From a checkpoint of a small image VAE: encoder layers 14.
Rows from block 7 of the encoder of a small image VAE, named by matrix and row number. Rows with one number belong to one neuron. Each number is 128 + 24 x the weight over its row's rms, rounded and kept within 0 to 255. All counts start at 0. After the name is the row's rms in percent of the matrix's.
After each neuron's rows are labels from the 100 images, of 14976, where the neuron reaches its highest value: "place" is the part of the image that holds the peak. Only what is clearly more common there than usual is listed. The data: retinal OCT scans (Kermany 2017). In brackets: how many of the 100, against the usual share in percent.
# fc1: MLP up (encoder.blocks.7.mlp.fc1.weight, 1536x512), inputs 384-511
# fc2: MLP down (encoder.blocks.7.mlp.fc2.weight, 512x1536, transposed), outputs 384-511

fc1.531 153 [160 126 124 122 124 116 123 145 132 128  89  93 133 130 120 128 120 132 138 144 124 111 123 136 126  93 123 169 137 148 126 137 130 156 135 125 131 133 124 122 125 135 132 184 132 143 121  94 120 133 118 131 125 133 108 123 125 132 129 137 132 115 139 127 115 111 135 124 139 120 135 126 207 140 117 129 132 125 123 143 142 127 145 121 115 128 144 122 132 255 100 127 130 130 127 131 119 124 134 135 118 153 141 135 127 122  94 132 143 134 132 134 125 134 131 119  92 141 130 134 134 129 132 128 136 125 151 135]
fc2.531 185 [153 139 184 118 130 147 103  99 136 121 156 142 148 144 115 115 146 135 130 159 144 140 115 121 139  97 135 110 126 138 122 132 134 118 107 135 148 121 139 128 128 129 130 149 138 132 115 129 148 128  75 134 131 130 132 105 133 143 131 125 130 132 126 146 140 121 118 125 126 115 128 142 121 122 112 125 129 153  90  93 149 117 152 135  98 138 125 130 147 173 145 127 133 125 136 136 118 117 129 115 130 158 134 124 130 210  94 140 113 126 135 109 126 131 133 127 122  93 137 137 135 149 126 142 126 119 140 114]
place: top right (83 vs 14.1)

fc1.301 058 [115 126 113 131 137 141 122  54 153 127 106 152 132 141 100 130 130 127 128 120 112 124 109 121 112 131 130 140 122 133 128 125 148 185 131 115 141 110 113 108 130 111 131 156 137 125 126 120 121 122 159 140 112 110 127 116 116 123 126 105 113 119  97 150 114  97 144 126 115 143 156 103 144 111 134 147 147 136 130 123 146 123 103 131 136 134 115 140 166 160 101 110 144 109 128 127 109 129 120 116 147 175 115 133 130 138 115 139 150 130 103 133 115 131 130 118 151 100 152 141 125 134 137 141 112 125 163  98]
fc2.301 069 [147 151 143 152 122 147 144 133 125 117 128 144 132 134 102 136 156 139 142 134 159 151 113 134 137 114  95 150  55  99 183 131 164 138 133 127 148 154 154 134 159 118 132 184 130 152  97 137 151  79 174 120 164  90 114 114 164 142 108 114 134 100  90 146 116 125 158 138 110 144 136 168 144 132 130 134 139 137 136  83 128 112 130 165 142 173 156 129 108 174 117 167 104 105 126 133 134 119  72 106  35 126 128 140 105 178 109 107 115  93 119 153 154  75 148 138  93 112 151 123 101 122  99 135 125 139 113 126]
place: bottom right (75 vs 14.1)

fc1.202 065 [153 144 138 115 132 131 144 195 155 137 145 143 128 128 109 119 151 130 131 145 119 113 115 112 138 164 114 116 107 135 102 118 131 120 129 146 129 138 153 124 136 136 129 116 122 119 122 106 139 151 142 136 131 128  94 202 137 145 106 135 138 156 118 130 137 141 121 124 152 124 128 124  67 153 129 131 123 140 148 112  96 126 103 123 123 141 138 161 147 104  85 131 141 145 129 125 142 148 131 135 139 120 110 131 138 143 120 140 149 157 154 106 133 147 117 111 126 113 152 122 139 138 112 134 127 127 109 118]
fc2.202 070 [ 83  72 131 105 165 138 121 161 135 129 121 127 127 108 137 125 134 130 135 123 175 133 120 109 123 168 138 121 131 134 123 156 150 157 157 137  83 124 120  90  97 155 137 124 179 138 124 111 114 113  79  75 130 142 131 164 112  86 125  72  99 136 135 123 118 109 103 126 102 166 115 167 151 159 151  83 133 177 143 143 144 128 116 120 135  60 120 130  98 156 125 116 148 114 116 124 106 140 115 118 144 144 128 159 174 111 137 130 162 144  83 112 132 117 134 131 129 122 134 158 168 159 121 108 136 134 123 140]
place: top centre (43 vs 9.4); top left (36 vs 14.1)

fc1.388 047 [134 120 133 124 119 129 129 169 162 111 144 167 133 152 129 138 142 123 124 131 122 146 129 113 118  98 129 109 131 121 147 134 115 113 133 141 101 126 140 126 111 100 156 112  96 129 123 135 145 116 153 126 159 135 161 140 135 115 162 174 147 116 121 146 129 107 126 122 120 142 157 123 122 109 162 116 108  90 129 155 118 118 128 122 123 142 131 105 137   0 125 173 124 146 154 119 134 162 130 152 135 119 125 118 120 118 144 129 106 144 129 151 134 129 130 163 138 133 137 110 127 158 128 125 128 157 146 130]
fc2.388 077 [119 127 109 138  93  92 123 116 124 128  95 130 130 130 130 121 113 161  94 126  87 111 137 120 138 131 162 103 116 173 133 138 101 140 124 128 143 128 106 136 147 116 116 109  52 151 131 117 147 141 135 120  99 156  92 107 107 127 136 123 134 131 141 145 168 191 125 123 142 118 166 124  72 120 152 135 130 111 118 121  92 142 155 118 111 151 155 118 136 119  97 163 115  81 146 129 153 140 111 139 117  87 123 149 117 143  98  96 131 154 142 152 107 126 109 149 153 121 146 121 130 139 156 102 149 125 117 112]
place: top right (33 vs 14.1); bottom right (32 vs 14.1)

fc1.269 060 [114 148 132 117 115 128  96 200 133 118 105 108 135 150 161  92 112 131 123 111 140 134 111 130 106  83 149 159 132 137 136 125 121 118 145 118 122 100 104 125 185 118 137  38 122 183 114 118 124 117 110 118  95 131 131 147 110 129 121 147 140 117 143 127 119 141 139 115 114 148 118 123 168 118 136 125  96 128 139 128  81 125 137 132 121 119  80 144 101 103 155 122 119 111 111 132 113  89 119 137 102 148 128 146 122 118 123 101 149 131 147 144 133 123 137 115 155 129 146 132 115 116 139 131 133 139 116 130]
fc2.269 076 [101 119 160 145 133 167 110 143 129 158  94 125  88 148 142 134  98 134  93 118 143 130 134 120 161 139  98 185 133  95 124 138  63 152 125 113 158 115 154 114 153 104 137 186 188 149  90 112 124  57 139 121 205 104 148 121 139 124 122 104 127 163 149 105 158 118 134 128 140 172 143 135  70 121 110 107 108 154 107 125 170 126  95 132 140 148 139 121 146 127 175 135 102  70 119 116 101 123 115 130 127 142 162 104  87 123 147 141 116 121 102 121 131 116 136 101 120 161 108 110 125 142 107 120 100 130 150 129]
place: bottom left (51 vs 14.1); bottom right (44 vs 14.1)

fc1.33 115 [138 124 122 133 124 123 128 155 137 131  79  96 132 133 128 132 128 137 136 129 126 109 134 128 126  83 121 200 128 147 120 137 126 141 136 134 130 118 123 126 126 117 122 202 122 153 135  92 124 128 125 124 126 135 106  80 128 128 135  95 139 127 144 136 125 127 135 130 135 121 122 142 226 138 116 130 127 136 133 147 158 135 139 123 118 135 129 112 133 255 103 140 134 128 106 133 121 122 126 129 121 157 139 132 127 131  95 132 130 128 145 128 126 132 136 134  98 139 139 139 137 131 124 139 119 128 124 126]
fc2.33 155 [134 147 177 125 122 142 112  90 139 119 164 136 151 161 120 123 157 135 145 158 137 143 111 124 135 107 130 106 112 142 122 140 138 121  99 133 127 120 152 117 136 134 125 146 132 134 125 149 143 119  74 131 121 116 149 104 121 139 127 122 129 122 124 154 138 132 115 134 122 121 120 144 116 113 127 140 122 161 107  93 153 120 145 139 103 145 129 130 148 163 139 138 126 127 138 136 125 120 137 109 142 135 130 141 134 204  89 151 122 123 140 118 132 127 129 129 142  96 149 129 136 154 113 145 135 124 135 102]
place: top right (88 vs 14.1)

fc1.449 101 [142 121 128 135 127 111 129 174 128 131  74 100 131 125 134 142 132 131 132 118 132 118 128 130 131  83 114 207 136 150 126 142 122 134 129 118 136 124 120 122 126 125 128 203 124 152 133  88 131 132 129 125 124 130  99 104 125 131 127  94 133 125 126 133 125 124 128 128 116 125 130 134 234 141 113 128 117 132 131 144 136 130 155 125 119 129 141 101 139 255  93 142 124 129 109 124 125 122 132 130 124 153 128 129 123 130  87 125 129 134 133 136 132 127 121 127  95 138 148 144 135 134 136 139 131 134 124 128]
fc2.449 139 [138 155 169 134 117 131 112  75 141 125 159 140 158 153 119 126 146 139 146 154 134 145  82 123 137  93 131 112 103 153 117 137 145 114 103 133 135 116 150 107 140 140 122 146 127 129 129 139 145 112  65 135 110 118 150 110 119 136 138 120 127 134 121 160 131 131 119 117 120 126 119 150  96 118 136 138 119 155 103  95 162 119 154 144 104 142 134 133 146 153 129 140 129 129 140 142 122 129 149 109 141 130 127 141 135 194  89 153 130 123 133 121 131 129 131 130 132  95 149 122 140 158 123 149 142 129 142  99]
place: top right (91 vs 14.1)

fc1.749 051 [159 132 135 110 115 132 109 160 160  93 117 140 132 121  97 139 124 144 107 122 143 123 130 145 134 120 127 167 159 153 104 144 141  89 143 135 100 145 116 145 108 140 105 102 130 111 130 155 102 137 104 142 116 110 119  58 134 129 139 139  99 136 139 114 145  88 146 151 122 145  96 112 152 129 148 148 130 165 123 143  16 115 119 105 136 158 162 129 128  91 170 111 120 140 106 136 131 128 115 143 136 145 101 130 129 158 109 146 157 124 105 126 150 142 120 126  67 140 100 122 140 128 132 116 126  99 137 149]
fc2.749 077 [126  80 103 130 149 120 132 127 128 146  86 117 135 115  91 116 122 117 133 136 140 122  97 111 139 134 123 137  91 119 155 123 104 151 153 106 160  81 144 157 126 132 145 123 137 151 134 104 155 125 119 108 152  94 127 129 129  98 127 155 135  92 115 150 120 149 163 151 133 149 126 156 101 119 140  50 135 114 133 142 174 132  98 151 142 106 128 135 141 126 155 135 112 138 152 126 121 159 112 133 105 113 122 114 121 141 163 132 106 130 116 160 110 124 161 129 134 126  88 119 139 124 146 140 130 146 132 127]
place: bottom right (44 vs 14.1); bottom centre (30 vs 9.4)

fc1.123 053 [ 50 134 148 130 128 146 135 110 140 136 133 144 127 126 111 162 173 143 104 124 106 129 114 159 128 124 118  71 133 121 134 136 137 142 145 132 135 136 124 113 150 133 150 208 149 109 109 107 122 136 105 132 142 146 117 191 106 120 100 146 130 105 153 153  98  94 121 106 132  98 144 115 138 138 141 119 110 106 136 115 194 112 130 125 139 131  98 177 108 162  69 103 129 115 134 139 134 129 133 129 155 111 132 124 105 127 132 136 112 107 128 122 129 115 156 148 108 111 145 130 139 145 132 132 107 109 139 113]
fc2.123 070 [115 206 164  99  99 177 151  67 112 107 148 143 171 128 145 125 130 146 133 136 118 138 124 138 122 127 114  89 118 163 158 140 160 137 152 140 127 162 175  69 166 101 142 112 130 144 110 130 111  99 146 174 100 108 148 158 129 106 145 146 146 125 125 149 181 101 134 137 140 101 136 120 147 141 103 134 103 147  98  81 130 163 112 126 175 166 108 150 139 145 158  80 111 109 109  98 150 158 172 146 123 141 129 145 127 147 134 154 157  68 149 135 169 130 137 114 127  97 149 127 116 107 114 125 129  79 170 134]
place: top centre (29 vs 9.4)

fc1.109 052 [157 133 115 123 133 128 111 255 113 146 124 136 122 122 123 110 143 131 175 118 127 133 124 144 128 118 142 135 155 101 140 134 131 142 168 152 104 123 113 106 125 116 120 122 144 146 121 127 126 130 145 142 125 149 138 164 128 176 169 138 122  85 100 134 144 121 129 114 105 136 129  68 152 112 128 138  91 115 110 126 163 129 142 133 102 116 134 127 114 142  88 113 139 130 145 127 111 148 128 137 123 115 110 141 110 137 133 115 135 116  93 130  93 160 129 153 110 118 119 108 122 154 110 147 134 125 142 131]
fc2.109 072 [180 152 150  71 119 157 131  77 136 118 122 140 123 127 134  96 151 110 136 129 169 154 121 141 159 105 151 109  86 104 178 108  97 155  94 150 184 142 110 133 155 144 117 157 119 127 144 111 142 115 190 156 143 104 122 143 158 101 113 123 145 135 133 153 120 135 163 108 129 111 139  96 127 142 146 108 128 123 111  99 118 137 113 118 131 148 120 128  98 170 139 130 114 101 145 135 126 157 150  95  66  82 136  76 143 150 120 150 110 119 153 140 114  98 138 146 147 145 131 101  78 122 142 145  93 118 133 169]
place: bottom right (66 vs 14.1)

fc1.412 058 [189 147 103 124 133 114 143 225 188 125  92 142 116 143 133 147 123 135 111 123 129 118 111 136 141 117 105 108 117  92 125 123 126 107  89 132 131 136 118 139 131 155 127 180 131 110 133  99 135 118 113 106 118 115  99 220 133 127 104 123 142 113 114 148 104  94 134 113 115 122 156 126 135 120 135 124 139 108 132 126  95 123 126 133 131 115 119 126 126  41  77 135 132 144 126 143 139 151 143 115 120 124 132 129 147 146 101 134 151 117 130 122 142 126 120 125 132 105 153 141 128 137 133 128 126 146 134 132]
fc2.412 081 [158 152 144 141 101 125  95  83 140 138 129 167 154 177  98  93 122 149 119 124 108 125 142 124 188 135 113  91  90 149 153 137 146 139  79 140 139 116 136 126 153 138 144 113 143 119 131 142 132 107  76 146 126 148 123 112 160 132 130 134 109 146 137 139 160 118 106 145  86  93 123 136  96 111 113 166 105 130 110 133 124 133 139 166  88 168 139 158 131 146 167 164 111  93 145 142 150 104 142 119 113 149 122 156 156 194 117 144 140 121 125 117 116 114 153 123 163 118 147 137 135 152 139 159 121 141 139 116]
place: bottom right (34 vs 14.1)

fc1.635 048 [183 127 117 137 142 133 137 171 105 130 116 159 130 140 136 141 134 113 143 130 137 127 151 133 129  97 133  60 136 155 113 131 120 162 108 130 145 113 140 114 112 138 119 108 182 136 147 120 126 138 115 129 139 135 121 233 150 137 126 153 142 129 111 127 134 113 117 171 138 133 119 166 131 149 125 124 109 119 126 125 124 137 147 122 135 165  74 184 128 200 118 149 142 128 114 139 132 136 156  88 136 122 112 130 128 163 102 137 151 140 142 151 137 132 109 148 126 121 115 141 131 123 133 136 110 141 101 136]
fc2.635 074 [125 184 148 147 109 146 115 140 134 109 146 170 156 162 157 120 159 153 131 134 140 118 107 141 102 151  96 101  73 130 166 148 151 108  86 181 133 112 154 132 144 119 137 129 126 136 119 122 135  61 115 153 124 125 157 125 138 159 117  89 124 144 101 121 173  99 117 127 108 129  86 137 115 144 136 149 144 140 166  84 126 114 185 166 118 171 144 127 143 130 103 142 116 149 112 129 117 157 144  97 124 135 137 149 157 103 120 128 124 121 142  92 149 110 119  96 137 110 154  96 100 141 107 135 136 130 151 138]
place: bottom left (43 vs 14.1)

fc1.669 050 [153 125 143 134 120 145 128 123 110 152 132 141 142 131  98  97  87 130 166 134 135 155 144 140 153 146 144 104 134 134 121 119 142 143 139 120 157 112 147 122 139 143 117 162 111 124 153 129 123 126 139 147 150 142  77  96 136 140 127 135 138 161 138 145 128 179 116 155 113 151 123 147 146 134 185 152 157 122 146 151  32 122  93 150 132 128 127  72 137 204 105 143 138 127 107 159 105 127 151  98 160 133 118 120 130 139 134 136 135 123 123 128 141 152 118 140 130 121 115 131 116 138 128 128 127 158 114 142]
fc2.669 080 [108 107 118 134 170  85 149 188  99 137 123 112 169 108  81 184 136 112 169 137 121 132 141 120 104 125 104 127 129 164 145 149 165 144 166 170  98 160 153 126 168 143 125 102  79 114 149 118 167 164 124 119 164 128 140 121 108 137 157 107 115 100 128 137 105 164 105 131 128 143 120 164 105  98 118  72 171 101 146 120 106 124 129 148 138  75 157 127 145 126  87 121 134 135 107 125 118 138  99 125 135 108 132 159 144 122 123 141 112 149 125 165  90 141 154 142 113 147 153 120 129 147 134 112 172 128 107  90]
place: bottom right (72 vs 14.1)

fc1.350 048 [173 105 145 112 138 113 123  96 143 127 134 122 158 114  86 112 101 127 131 131 152 110 118 116 137 127 187 135 124  94 130 143 122 103 146 126 103 138 128 100 152 136 124 110 111 124 136 115 126 118 134 110 115 144 151 146 129 124 108 153 143  98 170 107 128 146 108  92 110 130 156  86  98 121 162 123 127 130 137 136  58 117  87 133 110 109 177 138 141  92 100 101 105 128 157 125 138 141 129 131 114 136 148 118 137 104 126 123 155 173 119 115 129 135 146 124 147 103 101 100 123 110 137 121 147 139 127 142]
fc2.350 075 [136 102 100 154 148 103 114 139 138 180 111 147  92  88 169  83  93 106 104 126 135 102 125 120 141 118  84 150 165 154 141 100 110  85 108 131 148  87 114 137 135 150 130 180 119 125 123 113 154  89 103 120  98 158  92 113 188 110 121 116 129 162  98 116 158 139  91 101 126 148  91 174 124 117 122 118 126 117  98 143  95 148 171 159 145 137 111 146 166 139 153 111 117  85 153 138 154 161 151  95 105 142 137 110 144  95 139 116 116 137 115 115 108 130 144  98 139  70 124  98  70 151 170 128 145 126  97 147]
place: top left (95 vs 14.1)

fc1.88 071 [172 138 135 119 117 120 128  99 147 128  88  97 134 112 124 140 130 144 139 114 123 130 131 150 135  84 140 179 132 150 127 143 128 116 150 129 117 143 127 117 134 134 143 183 117 138 138 100 122 130 124 124 128 136 128  66 125 125 128 102 111 130 138 114 107 133 137 131 121 141 135 100 211 150 123 116 131 135 136 135 107 131 132 132 110 126 147 106 136 204 114 115 135 131 129 139 119 102 123 138 140 105 152 124 140 122 108 134 106 136 144 122 128 139 134 132 100 134 139 142 119 135 130 125 121 123 155 116]
fc2.88 104 [136 160 155 146 110 107 117  98 123 125 124 147 154 134 113 141 139 130 129 154 111 135 100 123 141 100 105 118 100 174 135 156 143 114 116 127 141 128 149  99 146 141 127 138 125 144 132 134 146 117  72 137 136 125 155 105 138 131 140 111 124 135 122 155 157 137 120 120 117 131 107 163  70 104 154 121 139 161  99 122 129 122 148 157  90 131 146 143 155 138 129 126 125 110 130 137 116 141 135 125 141 115 118 124 113 180  97 150 131 129 132 145 133 128 139 120 132 119 142  99 132 174 136 125 151 135 135  95]
place: top left (39 vs 14.1)

fc1.358 063 [153 126 129 114 121 122 120 255 139 129  92 124 142 115 149 126 109 140 155 119 108 125 104 142 136  69 134 170 120 168  98 118 131 162 119 125 133 125 115 132 122 130 124 202 128 131 141  92 138 144 108 128 121 122 119  50 132 134 128  99 118 111 169 121 129 108 120 121 131 114 138 161 183 147 107 115 139 144 132 138  69 119 190 140 119 131 128 139 136 176  88 134 121 118 126 135 112 126 105 123 131  94 111 130 131 110  99 132 107 120 114 131 137 126 129 126 110 152 128 128 123 128 128 136 126 133 132 119]
fc2.358 095 [161 169 150 142 104 141 116  86 114 128 118 151 158 157 119 131 129 153 119 145 130 141 121 126 143 117 128  98  87 150 131 151 137 131 125 126 135 124 148  89 149 143 130 115 110 148 142 131 145 116  99 143 114  99 144 105 136 125 126 109 135 149 116 136 179 143 131 123 123 130 110 142  50 107 145  91 124 147 120 131 162 106 134 152 113 156 161 145 142 138 134 125 124 127 139 139 120 144 158 127 146 106 128 145 122 131  93 161 135 130 146 155 148 116 124 120 161 126 150  87 115 166 139 119 128 122 149 114]
place: top right (82 vs 14.1)

fc1.705 209 [132 130 140 124 121 123 123 148 142 129 114 114 127 126 124 138 128 133 140 175 126 125 135 133 123 114 128 165 142 137 129 138 126 139 127 113 132 129 135 124 123 133 126 174 120 132 127 120 121 127 125 131 121 125 118 139 123 121 131 148 128 116 141 128 110 129 135 124 142 116 120 129 172 129 111 124 124 131 122 131 150 129 140 127 128 116 148 103 123 255 148 133 118 128 121 132 110 130 130 132 123 145 130 134 126 125 123 125 128 126 125 131 115 134 125 124 113 134 122 129 130 134 128 127 136 123 139 130]
fc2.705 254 [131 140 179 121 134 146 100 104 135 129 165 151 148 138 112 117 137 128 121 174 141 147 119 113 137 102 135 122 128 138 120 129 132 129 117 137 151 129 139 133 128 126 133 156 144 133 121 118 140 135  71 126 126 132 135 113 133 147 132 130 129 135 134 151 144 124 127 119 128 124 122 137 140 120 115 129 134 149  94  84 150 123 150 131 105 132 133 132 152 167 138 125 130 128 129 131 112 110 134 112 130 155 138 132 134 212  98 136 118 129 131 100 125 133 136 122 125 100 134 136 131 144 121 145 126 126 146 132]
place: top right (68 vs 14.1); top left (32 vs 14.1)

fc1.94 055 [ 64 112 120 122 109 124 127  64 123 133 161 115 127 123 134 129 135 108 112 143 124 126 140 135 134 157 131 112 135 122 125 127 136 115 116 131 123 137 128 123 127 133 137  68 123  95 139 131 134 139 122 115 140 122 146 168 138 106 125 171 148 135 136 122 143 126 103 121 111 132  90 142  79 124 136 131 137 119 132 108  74 128  89 134 119 117 165 133 113  41 152 136 124 132 136 126 153 132 132 111 129 103 114 114 122 110 139 128 102 144 139 114 145 141 130 149 121 121 131 121 127 132 125 117 119 130 119 158]
fc2.94 083 [102  80 100  99 159 106 130 142 147 149 109  87 102 108 141 118 108 108 130 108 143 113 121 132 122 121 158 161 180 142 113  97  96  99 120 107 132  90 117 162 122 116 114 115 124 123 137 133 122 153 130  93 130 151  72 102 100 136 107 130 112 125 117 110  82 150 152 102 161 122 106 121 188 152 118 130 118 122 123 141 127 133 120  75 148 111 118 115 106  91 147  97 134 141 122 105 156 118 122 135 159 127 123 114 107 121 138  95 139 136 115 129 115 166 117 164 151 128  95 139 120  92 136 139 123 125 129 128]
place: bottom right (73 vs 14.1)

fc1.24 054 [ 95 129 114 135 124 139 127  47  94 113 124 157 137 146 161 134 125 117 104 124 114 138 111 115 126 116 144 163 132 122 144 109 123 150 140  97 125 104 130 115 173 138 116 108 104 138 119 126 146 123 135 117 143 114 140 111 128 145 108 143 130 118 159 145 130 120 131 124 119 129  94 141 157 159 132 121  86 142 121 147   0 143  92 123 132 141  67 132 121  36 126 141 117 125 124 141 118 106 124 125 132 153 132 149 141 125 139 124 144 120 118 138 134 120 129 118 108  86 123 130 135 124 114 137 135 134 109 144]
fc2.24 073 [ 92 177 142 134  93 107 118  40 105 118 119 122 101  82 120 127  88 157 154 142 133 132 120 120 147  93 143  67 141 160 160 116 107 116 150 113 143 127 122  81 138 107 123 131 100 182 142 118 154 156 143 173 155 121 137 147 133 135 127 144 136 165 157 130 136 136 157 133 159 141 142  89 131 107 118  88 119  79 122 107 171 127 119 149 168 130 134 116 184 154 107 144  99  96  81 115 152 116 148 105 106  98 113 101 153 115 104 128 142 117 152 168  94 107 160 157 143 142 104 107 107 142 114 124 129 117 145 134]
place: bottom right (64 vs 14.1)

fc1.341 062 [ 89 123 111 135 138 143 132 152 137 138 121 130 130 184 131 123 115 118 120 133 115 132 120 126  95 108 130 114 161 128 148 110 125 134 124 118 114 108 122 106 112 133 113 133 104 116 155 119 126 110 160 127 129 119 120  43 120  90 135 131 129 136 131 141 118 103 119 151 106  98 114 131 108 141 140 103 152 127 150 122   0 117 125 126 151 142 164 108 136  83  82 138 134 129 113 133 144 146 118 120 111 106 135 130 122 141 139 115  91 132 138 146 131 122 142 139 121 135 149 139 144 117 159 134 117 140 118 152]
fc2.341 072 [ 87 114 120  96 151 121 142 131 122 118 157 131 130 115 142 137 122 113 139 137 149 129 142 153  94 115 173 166 115 131 116 126 139 131 129 114 137 125 100 144  90 124  98 119 100  86 155 110 168 175 110 146  66 121 136 138 117 166 108 166 122 118 119 161 100 148 122 107 137 140 100 152 142 132 154 162 108  60 161 119 169 161 146 127 140 104 120 126 135 151 124 124 132 195 125 118 139 124 158  92 117  95 103 150 100  98  98  84 108 155 120 111 120 127 147 160 115 105 144 152  85  84 151 146 116 116 101 136]
place: bottom right (57 vs 14.1); bottom left (37 vs 14.1)

fc1.257 061 [175 144 133 130 119 132 113 142 148 130 103 100 125 139 143 118 128 134 120 111 133 145 123 139 137 108 152 134 150 154 105 126 140 150 144 139 149 134 123 125 130 110 118 166 115 124 124 113 126 120 113 139 124 130 145 129 119 129 155 125 132 128 133 123 141 117 136 118 105 122 149 145 182 142 127 128 132  99 127 139   1 105 129 137 124 134 114 127 102 204 131 148 131 123 138 130 101 130 128 122 131 126 122 121 128 119 115 132 126 131  95 148 126 129 139 123  92 109 139 135 139 136 143 135 112 122 115 109]
fc2.257 088 [151 177 166 125 106 142 127  84 112 130 132 145 146 175 116 129 135 143 124 150 116 149 106 131 141  97 121  87  90 138 163 161 119 130  95 153 144 128 174 105 144 133 133 107  99 160 135 146 129  69 110 144 140  78 181 121 118 120 155 122 114 144 103 138 158 121 158 143 120 112 127 129  68 113 139  89 119 135 125 105 154 124 153 152 106 172 138 131 144 123 139 155 115 125 125 134 104 163 137 133 121 123 120 144 110 168  92 169 154 107 171 143 137 125 142 107 145 117 148  80 107 151 106 122 126 117 156 104]
place: bottom left (92 vs 14.1)

fc1.418 053 [152 121 149 127 122 120 109 194 173 137  93 123 125 114 139 124 124 138 116 130 116 134 134 133 143 132 136 128 123 132 151 119 107 121 147 117 127 155 111 144 136 100 137 149 152 104 116  97 139  98 108 130 117 118 137 183 128 137 131 109 114 101 155 123 131 128 113 125 125 116  84 135 118 107 125 102  85 123 125 135 150 132 151 143 113 129 175 185 121 180 120 132 140 154 147 124 115 123 115 154 119 124 105 124 149 129 115 137  94 116 127 133 123 129 127 146 108 168 150 117 138 111 119 131 135 126 136 117]
fc2.418 071 [148 119 111  91 145 140 132 126 164 140 144 133 115 181 147 125 140 148 118 120 105 120  96 128 138 154 131 125 148 125 124  65 103 111 126 119  94 128  79 118 131  99 138 148 126 107 118 128 135 129  93 178  74 136 101 143 129 111 119 109 130 139 121 126 131 124 133 134 157 103 132 105 149 132 119 140 125 113 131 155 186  93 133 110 112 186 149 111  78 129 131 134 131 113 171 123 118  90 169 106 113 114  95 144 148 150 124 150 128 139 148 101 140 126 132 123 126  80 156 122 159 119 124 164  92 129 120 159]
place: top right (48 vs 14.1); top left (41 vs 14.1)

fc1.709 052 [130 121 103 120 124 138 144 106 176 124 117  94 113 131 165 144 153 122 117 131 109 138 131 153 123 137  98 170  93 132 123 114 134 144 128 131 141 126 120 119 136 152 145 122 152 162 143  98 126 132 121 108 107 139  99 138 153 133 154 143 106 133 132 145 113 118 119 134 135 123 151 122  89 129  78 150 143  79 143 126 213 142 142 132 121 105 153 152 120 182 156 137 131 107 133 141 135 140 149 129 107 182 131 113 108 144 109 121 158 134 132 132 108 140 114 134 101  98 134 159 156 112 145 134 158 154 134 120]
fc2.709 073 [ 97 150 137  90 139 114 121  87 147 114 138 115 124 155 106 127 139 122 184 142 134 142  91 119 143 148 106 108 130 146 159 102 151 125 105 170 120 179 151 103 193 143 138 124  87 144 157 144 109  89 152 134 149 123 146 110  59 106 124 141  95 140 131 155 155  69 129 128 126 103 146  94 118 126 148 112 106 121 135 142 125 114 108  96 155 160 153 136 107 133  95 138 169 126 138 130 134  88 140 159 138 100  66 156 114 166 131 128 133 128 152 157 133 130 127 111 132 114 137 138 142 138  95 108 114 104 111 110]
place: top right (54 vs 14.1)