python train.py --model="image VAE" --dataset="retinal OCT scans (Kermany 2017)" --train_examples=98430 --image_size=64 --crop_scale_min=1 --horizontal_flip=true --bottleneck="kl" --downsampling_factor=8 --encoder_arch="convnext" --encoder_isotropic=true --encoder_norm="layernorm" --encoder_activation="gelu" --encoder_mlp_ratio=3 --encoder_inner_norm=false --encoder_patch_size=[8, 8] --encoder_conv_stem=false --encoder_layers=14 --encoder_width=512 --encoder_kernel_size=7 --loss="l1" --latent_channels=8 --decoder_norm="batchnorm" --decoder_activation="silu" --decoder_widths=[64, 128, 128, 128] --decoder_blocks_per_level=2 --decoder_block="basic" --decoder_attention=false --decoder_upsampling="transposed_conv" --kl_weight=0.01 --init="trunc_normal_002" --residual_init="none" --optimizer="soap" --beta2=0.99 --lr=0.0019 --beta1=0.95 --shampoo_beta=0.95 --eps=1e-08 --precondition_frequency=20 --max_precond_dim=1024 --one_sided=false --adamw_lr_other_params=0.0022 --grad_clip=5.0 --steps=13700 --batch_size=96 --epochs=13.4 --lr_schedule="cosine" --final_lr_fraction=0.1 --warmup_steps=270 --weight_decay=0.3 --adamw_weight_decay_other_params=0
Rows from block 2 of the decoder of a small image VAE, named by matrix and row number. Rows with one number belong to one channel. Each number is 500 + 40 x the weight over its row's rms, rounded and kept within 0 to 999. All counts start at 0. Numbers have three digits each.
After each channel's rows are labels from the 100 images, of 14976, where the channel reaches its highest value: "colour at peak" is the nearest of a few named colours to the mean colour under the peak; "responds to" is what is common among them. Only what is clearly more common there than usual is listed. The data: retinal OCT scans (Kermany 2017). In brackets: how many of the 100.
# convs0: first 3x3 conv (decoder.decb.0.0.convs.0.weight, 128x128x3x3, each kernel summed), inputs 0-63
# convs1: second 3x3 conv (decoder.decb.0.0.convs.1.weight, 128x128x3x3, transposed, each kernel summed), outputs 0-63

convs0.92:477524473453512446460548490474450453514528488573526326436547474475472517483535458545483543499464523545542510425503476469510457535429489426501422489413394470474515470475508536508507530503506424
convs1.92:544504549531491493495485462519587487480481480554438530505469619498465451427553450456493535465499513483499445572518463483546521456580481565509503449589498448449511446448458493545527486416491516
colour at peak: grey (86)
responds to: finding: choroidal neovascularization (73)

convs0.26:458416542493490473461519517466472477448503457557473467445474487535516541455508486462522483451471505491580556483480433515463504529439478508497463512436475487474490616500486525531527445446462498
convs1.26:489556501546518399419525462455464557522477509443503434492519496541558489552467509533487517527503505526468499548532458539507412485532527497505449469580508511492502486559468431472471556505482441
colour at peak: grey (87)
responds to: finding: diabetic macular edema (39)

convs0.83:457504489506436441465559531499502539542470467473505507491506475419469493599526403491480523476495497485489495502470511505547509546472457454559493464450490453475478464561560514503570490507416472
convs1.83:502486480507532485470478494509540579485527460510510467549476473414441549531575483452436509381510464416467505518529512481534433521486531531486432499538539542528547455458523545581488502524524490
colour at peak: grey (82)
responds to: finding: choroidal neovascularization (70)

convs0.110:519565530435515481550464449535534452450502542504546463440575488393469584528540559483526460525528465495444488516496487465470451470472521409513486503476483504503490501531504499523455459492399465
convs1.110:528499444567481460511476504490519435431425509503544540515516489551475524437557568517482488458541417516548479473525475492462461515395491407499434457545481501433466527457496541518497524495536510
colour at peak: white (73)
responds to: finding: diabetic macular edema (41)

convs0.58:471443490473508508506510467481468490481507530474496463461481520551516525510467518498519499527483489459486502464493497528449480492567464547513493582570505509560503494556495483464533565459486620
convs1.58:561491442482510499542527561402489472506497505462425485517500486498547430483546478456458444468468590485511403496461450426545498476489550479490490437482444496490488509551497498471503502555550507
colour at peak: grey (72)
responds to: finding: diabetic macular edema (52)

convs0.126:554484539454517449509526477519546527491560550568501475497489533499538476462500444535544528485468510486513485541547533503513490518499480472512522512518573508459515535473479488569474512350531479
convs1.126:539458505552494523547512473467556488461513591461434501503449499520522512494512492508441534537534515506447474425490460405552475520432529509480540436474475531488496467527503487421505548510521524
colour at peak: grey (82)
responds to: finding: normal (78)

convs0.17:564490500543519492525462561488489478554566618461493487513493477469522534507495452496519496477459503553519502533484556540509502478440468396518531409486558464517477459537525439522547523562486458
convs1.17:473513534484487452518495470485507490461405512563450505548493480560518488373535498496493499488532475484512476524495525537514539519492541604535536570487471521493555471464522535516471501413476468
colour at peak: grey (55)
responds to: finding: diabetic macular edema (32)